A small image classifier, trained from scratch: arch swin, 15.0 epochs.
Rows from block 5 of a small image classifier, named by matrix and row number. Rows with one number belong to one neuron. Each number is 128 + 24 x the weight over its row's rms, rounded and kept within 0 to 255. All counts start at 0. Numbers have three digits each.
After each neuron's rows are labels from the 100 images, of 14976, where the neuron reaches its highest value: "strongest on" is what is common among them; "colour at peak" is the nearest of a few named colours to the mean colour under the peak. Only what is clearly more common there than usual is listed. The data: photos of arthropod specimens (BIOSCAN-5M). In brackets: how many of the 100, against the usual share in percent.
# fc1: MLP up (model.blocks.5.mlp.fc1.weight, 576x192), inputs 96-143
# fc2: MLP down (model.blocks.5.mlp.fc2.weight, 192x576, transposed), outputs 96-143

fc1.226:137126120104131116140118113147189114103125137132129108128084132119117167098087113120115172137091137111106097140107134191119091125141116131169111
fc2.226:108171114151109160151123135130075140143132137115138112126114122093168126186112123103152137134127119141126100126102090110141171165128143099120113
strongest on: order Hymenoptera (51 vs 20.5); family Ichneumonidae (26 vs 1.3)
colour at peak: grey (53 vs 8.9); brown (25 vs 2.6)

fc1.550:135128109070139100123123112125141081155111128127089136126108134169108166096127154137112154152126116112112146114116133162150110071118122157123123
fc2.550:152114159088097111113126138128141084119113124189162105169114116153114102092115146116105095122139164136179159126153155120091129112105105169105167
strongest on: order Coleoptera (39 vs 16.8)
colour at peak: grey (55 vs 8.9)

fc1.302:122165140120174099125126089160158116120107089114091147076152120131138182122087111123151175158132117157093103161105154150110146113146097101176104
fc2.302:129151095159120172192120118099147148154180096127138084105130113115114093165121115136119107163099100134101113130094135136102122135154099110133101
strongest on: order Hemiptera (64 vs 11.3); family Cicadellidae (36 vs 1.1)
colour at peak: grey (45 vs 8.9)

fc1.412:137157125095148099128101117083160101134102111116109145115109110136128177088112090125122137137159114115137133173150134146150142098123126128153120
fc2.412:151115144147086110112095125150094130128155108139164092146186155128158125148135120122114130094121136096158133107151143095090140146116136127081118
strongest on: order Coleoptera (73 vs 16.8)
colour at peak: grey (28 vs 8.9); brown (25 vs 2.6)

fc1.561:102148130088138108124135135100161097139100119121145151111102121130120119105128096104149156155141108095122115124099124141133116094160123102139141
fc2.561:078156153165124092125124099140119151136150120143137141108146137102176131121094095113142131136159100133103082091097111111156146118146150077139099
strongest on: order Coleoptera (47 vs 16.8)
colour at peak: brown (82 vs 2.6)

fc1.350:118090085111121132116147122104143118129076150119139186122097142149121096109118127123141178107137134077111128117134133130152153119124129137124120
fc2.350:082133129138068118148142118151107127141169134131151118153073110098139106105121092112173097145138075138166116100094078118152144151117126116126102
strongest on: order Lepidoptera (55 vs 7.3)
colour at peak: grey (53 vs 8.9)

fc1.38:086116148105136087135138136152141100155113122094128148142122101105112139089118120095119128143158138096123109140115100150123124106115107141164089
fc2.38:162137126132120109095142126131118101174161124165132088133157134144147109117114158124136093128109126126149145107154133116088072106145141148121130
strongest on: order Coleoptera (60 vs 16.8)
colour at peak: brown (70 vs 2.6); black (25 vs 0.3)

fc1.52:119106134127124119142132136118152110155152131124103148118140148189105163131103120103141166162096107107090134119116144173143118075121124119140101
fc2.52:126138141125098125128143118160132128110135168170107148144105074110151155125108086114126081160121117127175132118111127147132107160166126115147164
strongest on: order Hymenoptera (60 vs 20.5)
colour at peak: grey (64 vs 8.9); brown (33 vs 2.6)

fc1.333:128109111109126103135110131134136076161118124092111161109088134124089132080123110163128108155100065141102172127164117177142153110116144170127124
fc2.333:137107133112075133116150119137109089101119134148155148167154084126129145131117112116154096114126139169183172134126160117086162131085097174099132
strongest on: order Coleoptera (37 vs 16.8)
colour at peak: grey (57 vs 8.9)

fc1.237:102164123139150109089087069102126132125114103142148113103166144140145130110114139081154141133130160118080099105139170147092097109148111110158117
fc2.237:109142132130121113134131101173092140125112147139180154172147115083152126111114094140112115123163134151153104123121100098128120133131160105107123
strongest on: order Diptera (74 vs 30.6)
colour at peak: grey (54 vs 8.9)

fc1.219:149110182110123114127131139144108125109096147115115142101191090143151090085161131156149120117129137113129131145080150154103144141139152114120093
fc2.219:134137119142149103144160111179172140158129111116064101135140123117101115128123128139092110155112113140154119170087095159064188131102137140148148
strongest on: order Lepidoptera (38 vs 7.3)
colour at peak: grey (31 vs 8.9)

fc1.80:102146103121152130113092146113156107127128095084087158067157123159111133123103120121132148159113122111122132146122118126087119117151102115141123
fc2.80:106148097122161112099129130149149100194185092151132124117154107131126131109088097125147114142116085157092158128146148129097096103127136139154102
strongest on: order Hymenoptera (48 vs 20.5)
colour at peak: black (48 vs 0.3); brown (34 vs 2.6)

fc1.358:169088134110117156107072103090130122117153171155123084082115179141111111184124108157149124115134148092160129134119117134118130133143133116108077
fc2.358:128131105123138127142147085148078122131145148144147104163112126145138133137145147131143132097164123125137125137145094113126132132110112131142079
strongest on: order Lepidoptera (31 vs 7.3)
colour at peak: grey (55 vs 8.9)

fc1.105:092132172095172102137127147120156097137117139156096138150107120127126142093109088112131133155143143118144133106104119115120115108146164144172162
fc2.105:141127132127093084141123110137131122151187127144120096148148128136145146120108150139145104099111115136144153106154135142106116086115133145109112
strongest on: order Coleoptera (47 vs 16.8)
colour at peak: brown (75 vs 2.6)

fc1.345:122123114122156116161118124124175113105129119104090118105112106142139144108077103137124192138101124119135125164128136166152116113142117125159132
fc2.345:112113142131115166100103146154100133130153153123155132118114123083143115143148109143110153102103160127133125138120078100123119173132164119105091
strongest on: order Hemiptera (39 vs 11.3)
colour at peak: grey (34 vs 8.9)

fc1.160:108116102168155087133099128084115144144176122115114077172087103121149148167127117116123154126106132152146130090064114119127143149108123136129128
fc2.160:095132145119102168155159137112175105148132132158173123168070141105106157155101180135151112124107113145114122131127108124145138131155066113135091
strongest on: order Lepidoptera (29 vs 7.3)
colour at peak: grey (51 vs 8.9); brown (37 vs 2.6)

fc1.369:121143097105122155107052130118149120145120149125106115122095158172143142138142117145120178109113108117078107143133136156153104110121104122116045
fc2.369:157115171128145166112103140080109114112134151170135113117140166152109112112138178118095094120112146090143138137181162127125087101138147134132182
strongest on: order Lepidoptera (33 vs 7.3)
colour at peak: grey (43 vs 8.9)

fc1.372:114135144090148116120105088143137115133119124093094139126112154162118160095103122151114158169163140145095115129113119132139117088115100127176104
fc2.372:191099130112112101126101140173127104128167110157140113119151159136135145137133131135070139105104143108158145148154174122098103147137125144099126
strongest on: order Coleoptera (69 vs 16.8)
colour at peak: black (54 vs 0.3); brown (46 vs 2.6)

fc1.34:127077150105127079108133132175162086129132082135137134126105117113100145085100105161115119135139096170116167120148142162136121083124140145145151
fc2.34:117143138128072143092157122133087103113139114145195103118163148141129140145143162095141102110120153157143155121159183099068133144096122146100101
strongest on: order Coleoptera (58 vs 16.8); family Throscidae (31 vs 0.8)
colour at peak: brown (52 vs 2.6); grey (46 vs 8.9)

fc1.546:156076184155114157131187119139136115135101151087134105109182110147132134161124109125106138140124103080137141135106122150108099166149170123110120
fc2.546:127106094130128075116141150097149119134126114127079110127155116112122100122129140132097062153108101092142136130100123132095138151087198118139143
strongest on: order Coleoptera (43 vs 16.8)
colour at peak: grey (42 vs 8.9)

fc1.276:131117132118140097130150166091136127115074121146136172127088171136147121143125127132136137110130114081123143116165122126150140083127173114109174
fc2.276:088152130103092121125159111154153128138159124168127084151063132117134150115115082137134124146146075143140128092122115122145136137119123120155085
strongest on: order Lepidoptera (29 vs 7.3)
colour at peak: grey (48 vs 8.9)

fc1.540:097113145145161098105142152108128107145109149147081102107099162161154121126097102136147110102160116133115091104097109087157145109117089142174144
fc2.540:158100150099172167102108150150128094127112122117086148115098102143121132132146141136085144116099140138143161169178124139132142113103155144134169
strongest on: order Lepidoptera (55 vs 7.3)
colour at peak: brown (52 vs 2.6)

fc1.101:089118155106163125143106104133133111128092101104126161125136154156115143118153121080117112141150129119105168166131152119147145097117163143160142
fc2.101:162091085088135109121156163135163089122124145143113187133137086137090110093155119151129128121106098138154170184142121158155110129120118158118187
strongest on: order Coleoptera (58 vs 16.8)
colour at peak: grey (55 vs 8.9); brown (29 vs 2.6)

fc1.535:099128107124169164116095129138143153137135108096125168107147164145100114111144100104114156137125147124093112156101125125107119164145106095117137
fc2.535:099142116142103147140168120130125122157173110115148075124083125109109129123099148114143108183123142155131127106134113131135105105145119133158103
strongest on: order Diptera (70 vs 30.6)
colour at peak: grey (53 vs 8.9)

fc1.425:121121126096101161130113107131142132145112113073090117105129145143154157119125108145097153163130126099118101130098116139137131113157151117161064
fc2.425:151143119115183091115155119171131109114106117110143127154129170127144115131135158125074121124150148116120133161169161104115108125142144123148172
strongest on: order Lepidoptera (30 vs 7.3)
colour at peak: brown (87 vs 2.6)

fc1.178:101161130134188113108118154111152078120142091135095132061095152143119121115143125140129145143091077132085100130128105129127136127139123121166126
fc2.178:174148117133125141135119125151092195106106106110172132149108096121117136158162128131097104125155184122129147134155147130085128135114130082088163
strongest on: class Arachnida (40 vs 4); order Trombidiformes (31 vs 1.4)
colour at peak: white (87 vs 30.4)

fc1.258:100125163144174097133112117139165103114084153153070148119116109132157185130082067115144148121128136122135106145112101124135138096126120115152141
fc2.258:124122098114106096102084106128103120168190124118129113133139148150111157107109111126158130123114079151132134094141120139084143094106083154116071
strongest on: order Lepidoptera (57 vs 7.3)
colour at peak: brown (53 vs 2.6); grey (47 vs 8.9)

fc1.115:115138137137166158136118119114110133114083143132110193110139118142170118149110136081151154116143171112151106153114081130131152120123147084131120
fc2.115:141154133118142117119131098149118104111137088133143121089137129115147175123099183104125130116142136147122122121195162112104155132095146102138117
strongest on: order Hymenoptera (53 vs 20.5)
colour at peak: grey (25 vs 8.9)

fc1.214:117132134102136108148146153132138127127107104094068149071145159133143145146134142100108193152112143107076104160103125124122161133128107104149142
fc2.214:120138112127158185123141127129103123102110132139156166101120146100134128145120122117132160130135155135147107154119125117139141165152108097148175
strongest on: order Diptera (62 vs 30.6)
colour at peak: grey (56 vs 8.9)

fc1.321:102141140102142106127128139125110100137128068084081114102119118119134198114119106138133108156123043155119110116104136142134120130140134134127094
fc2.321:114107107136113112125161149124124113128160126152109158121175060129123144149115096105174128188097085143130124139092140142112081128164123138124147
strongest on: order Hymenoptera (64 vs 20.5); family Ichneumonidae (28 vs 1.3)
colour at peak: black (47 vs 0.3); brown (40 vs 2.6)

fc1.398:120136133127176086112110096128150118122083127103127134131125119136136169106101076115141182136150097138124099161127108143124135104130112104168095
fc2.398:119119165118159079120089117137124127113135151169107132140169107115138177112085102165143145130134109138159109109132096138137137079122131132125110
strongest on: order Coleoptera (66 vs 16.8)
colour at peak: brown (75 vs 2.6)

fc1.442:138110153151111136165094141126121130110134093154093097132111126138119137137110086115136160128137140131141095103092113149117133145155102133145104
fc2.442:150116148104162129144095145086136103113158173201129163151093083130119140095089139134115101125103136155164142135167126158155093075138135157116171
strongest on: order Lepidoptera (53 vs 7.3)
colour at peak: grey (34 vs 8.9)

fc1.493:087134160135101118154131099155153119142145116103114105136145100132131155104127112084147120157148117118131127124122137175137141101123127116126096
fc2.493:157126087095144100121144147142142133119106145146135163175119107120080099120148096141113131127126099110155145147124120162137091150143110140110189
strongest on: order Hymenoptera (52 vs 20.5)
colour at peak: grey (79 vs 8.9)

fc1.257:108151129109141100097142091122183123121076108118122141067126144155121165127122153115127148149136130123092133163120138115120107116140129097179111
fc2.257:108195107152148140126078119108089146181129151106141130156153165142123130148175104153138120132124110124081140143120093120130134145111159111115078
strongest on: order Coleoptera (70 vs 16.8); family Throscidae (36 vs 0.8)
colour at peak: black (60 vs 0.3)

fc1.450:135105123110153125115164140109118121123062135101115172122084141081147120131124105140162121128114104122143127137137117135137132083122147120102190
fc2.450:119123102103108121109165140161138108140151121163121102131071141130120165125101093131100101118139091116160146106126150111146166130119135122170111
strongest on: order Lepidoptera (32 vs 7.3)
colour at peak: grey (32 vs 8.9)

fc1.359:104133125085144107088099102115143094149126139138106161093126150156122145107099131129101158147156124138124125126137145132109118085121129131175108
fc2.359:123138126101158095113121091171102067152160109135160140113170125127128166114106147117109114171146141195110150125180152117123088104149143134147086
strongest on: order Hymenoptera (43 vs 20.5)
colour at peak: black (82 vs 0.3)

fc1.14:140135108074179118131117109137201120141116119098101119151115130130138134079132084118092154157121135100110125163137132172140111097130107152141112
fc2.14:152123112082141136118146124154161123112090155130102161187138119141108144120124121126094133132146171098159153171103122147103140136131073156142164
strongest on: order Hymenoptera (47 vs 20.5)
colour at peak: brown (62 vs 2.6); grey (34 vs 8.9)

fc1.320:118162141131179075146138099107165110098084083127107144123120121148152182116101146114157157152129128124116099140126145169127108090153144110153122
fc2.320:096152094146119161120094134116106135179190136147112100120097128135117108166153131140158126142115095157103117110112089132123151123113124114133061
strongest on: order Coleoptera (81 vs 16.8)
colour at peak: brown (83 vs 2.6)

fc1.556:115137117139199103164102115104186110109100121113103163095126132127148166120080100112142151156116122122113078159091104152141135093141108091162138
fc2.556:130133126161140173117100122135086144148159112116168118137098113118108130162147129140145147118112104171114124107150110106125123132100129131112059
strongest on: order Lepidoptera (42 vs 7.3)
colour at peak: brown (79 vs 2.6)

fc1.387:127141143127150103102082105106153117121086136133081121110118110157155152097099100129142180147132109111116124155117106145133135108123113112157123
fc2.387:126124121115167092115086083172121095146158085139150132127146134127125160116093090147126137132144094181133134122166148117089146098099115144150074
strongest on: order Lepidoptera (45 vs 7.3)
colour at peak: brown (67 vs 2.6); grey (33 vs 8.9)

fc1.168:105129143140224091100100127088141115129091105091111145134142149124154129133119124099164131154132110088124119205125115095087126136130112087154141
fc2.168:121139119123129098143168110150138161139141115126139105189148132081137112141130116099131143153136130123139132158090111121103132164145078130114115
strongest on: class Collembola (26 vs 1.9)
colour at peak: brown (43 vs 2.6)

fc1.419:098146105121161145156095122079151113145141135131120131088112159168108120126161160106150154132128136096093161143126126150121146089117098139133149
fc2.419:160103098108172129085117159118116092100101142132128154139060130133114122113130089127099123119163121110143132135150118125136113129124135118129200
strongest on: order Coleoptera (69 vs 16.8)
colour at peak: grey (41 vs 8.9)

fc1.520:131101151101165091108115136112148082145088111108110154116105138115108154106129112124095149152132098088148137153139112166141137117118129146136169
fc2.520:156137104109036126143128121130125124121145139143151111155148135172147131120127169116114133100117139118158144110151171129099154137100129136090127
strongest on: order Diptera (73 vs 30.6); family Muscidae (29 vs 1.2)
colour at peak: brown (48 vs 2.6); grey (44 vs 8.9)

fc1.287:121155110127142116096139101119163132104080111138098167080129135164125160091111125130147155146171152119108093131130129115145098117138122127143136
fc2.287:124172119134118090143110109117081143143155127093127116146142149116138167154148110145097122154147100123103125095129135120146107138135171135116107
strongest on: order Coleoptera (83 vs 16.8); family Throscidae (39 vs 0.8)
colour at peak: brown (56 vs 2.6); black (29 vs 0.3)

fc1.68:127144126097129130098095117116141105113072156099096120121109142153157118103116113159113137119145121094111120153101107116125121099129136097162095
fc2.68:154128134118178086121139094194121087113116105120147129141133137110152164132098148122099134115152146161130128143178161110116138123107141123151134
strongest on: order Lepidoptera (42 vs 7.3)
colour at peak: brown (88 vs 2.6)

fc1.24:092119136124154136152146114130141100139118129091118124100144171117143135085143115080114121140133130119082112183097113132146113102135109129167075
fc2.24:155136113142172149120138140127123111116133137114148087120111129127146111145127170117099117139117170152134110154149145121131053141200113114152139
strongest on: order Coleoptera (60 vs 16.8)
colour at peak: brown (52 vs 2.6); black (46 vs 0.3)

fc1.326:130122110134160067090100091171124115125117120120105185112103124134096188106104079169137149140167124188092130099153136142143113127125129130155120
fc2.326:155148150130098114164140140110125123117146112135149078133113171133106141114145165113095114116105170108148119131152142129121108118144123140121115
strongest on: order Coleoptera (79 vs 16.8)
colour at peak: brown (85 vs 2.6)

fc1.162:122115134089167111140135119139132103152142130071120124116130132143123153104125125086095119149137103086106149171145123188144118082115122156108098
fc2.162:160093131110126093119147158131146117114123163185141154185109086123101097103125101155131097126130148130195152132129134154146094123134107165114223
strongest on: order Hymenoptera (67 vs 20.5)
colour at peak: grey (72 vs 8.9)

fc1.134:090165150101152093135114123099157119133099136089117173141170127119118175102133135129135141164157134113118092153090123109121127095125126108184123
fc2.134:109131139155152120129110128162087161146165114142159093130116126064123102160126110119106114153113134156124120097143113137127123166141150135109107
strongest on: order Lepidoptera (46 vs 7.3); order Coleoptera (38 vs 16.8)
colour at peak: brown (56 vs 2.6); black (43 vs 0.3)

fc1.151:109093083138140130154156128145137139136127136137112145123112104147119146115153141127141151117123113112133109174134113146132118115114145140109114
fc2.151:124128108130178105147127121158145130162146128113084141140112134114108093140144098125130143152092164137121116172087077126134131146112123129137130
strongest on: order Coleoptera (37 vs 16.8)
colour at peak: grey (28 vs 8.9)

fc1.228:116127118127174101149115137129162115081069134119137156121089089125120156118102108128116154122126111100128101173110115181127118115150102090153164
fc2.228:068119167148133126123100129139113133134146117168109123127106127116117139135145093131171164159123103171127138084118095123167150130127113138128096
strongest on: order Lepidoptera (38 vs 7.3)
colour at peak: brown (72 vs 2.6); grey (28 vs 8.9)

fc1.9:163163139135135081166138166112180128131121111130095122116138150146120137154119136151128157122136097117107125096137155154131128105123125146130147
fc2.9:117137093116142132100139147116122071173191119126128121123117136157104105118110154111109100166107134156112146119134161118101122132166112135195136
strongest on: order Lepidoptera (26 vs 7.3)
colour at peak: grey (27 vs 8.9)

fc1.531:095142095108143132110111133083136115097091128109112161082129142163099126113135103100135147145120092104095126162123140146126120130144119108122152
fc2.531:122138109130116149155162128164137119153131163107053089152116114122153125161131144138114149156103140162126123115076099118165117146165130165154068
strongest on: class Collembola (26 vs 1.9)
colour at peak: grey (37 vs 8.9)

fc1.268:117162108086138172105113091138161129144120136104136082111153122172145127163152099120118105125107168090109128137117139149171133109112117148141075
fc2.268:177132091144182146098090079167104136134131137128076116146133142139110118145140148139090104116153079129131136153120140127092197136074184148118101
strongest on: order Lepidoptera (26 vs 7.3)
colour at peak: grey (70 vs 8.9)

fc1.521:127136124127131119128127154139135122149142127112081124130160133188116141139143109144132150166146110120084143119090116110103124128123096161129110
fc2.521:175139114098148139127166139117115109163148141153155129161131096099133127129090169113098101128119140104152133140153104128112111122120144141102136
strongest on: order Lepidoptera (47 vs 7.3)
colour at peak: brown (61 vs 2.6)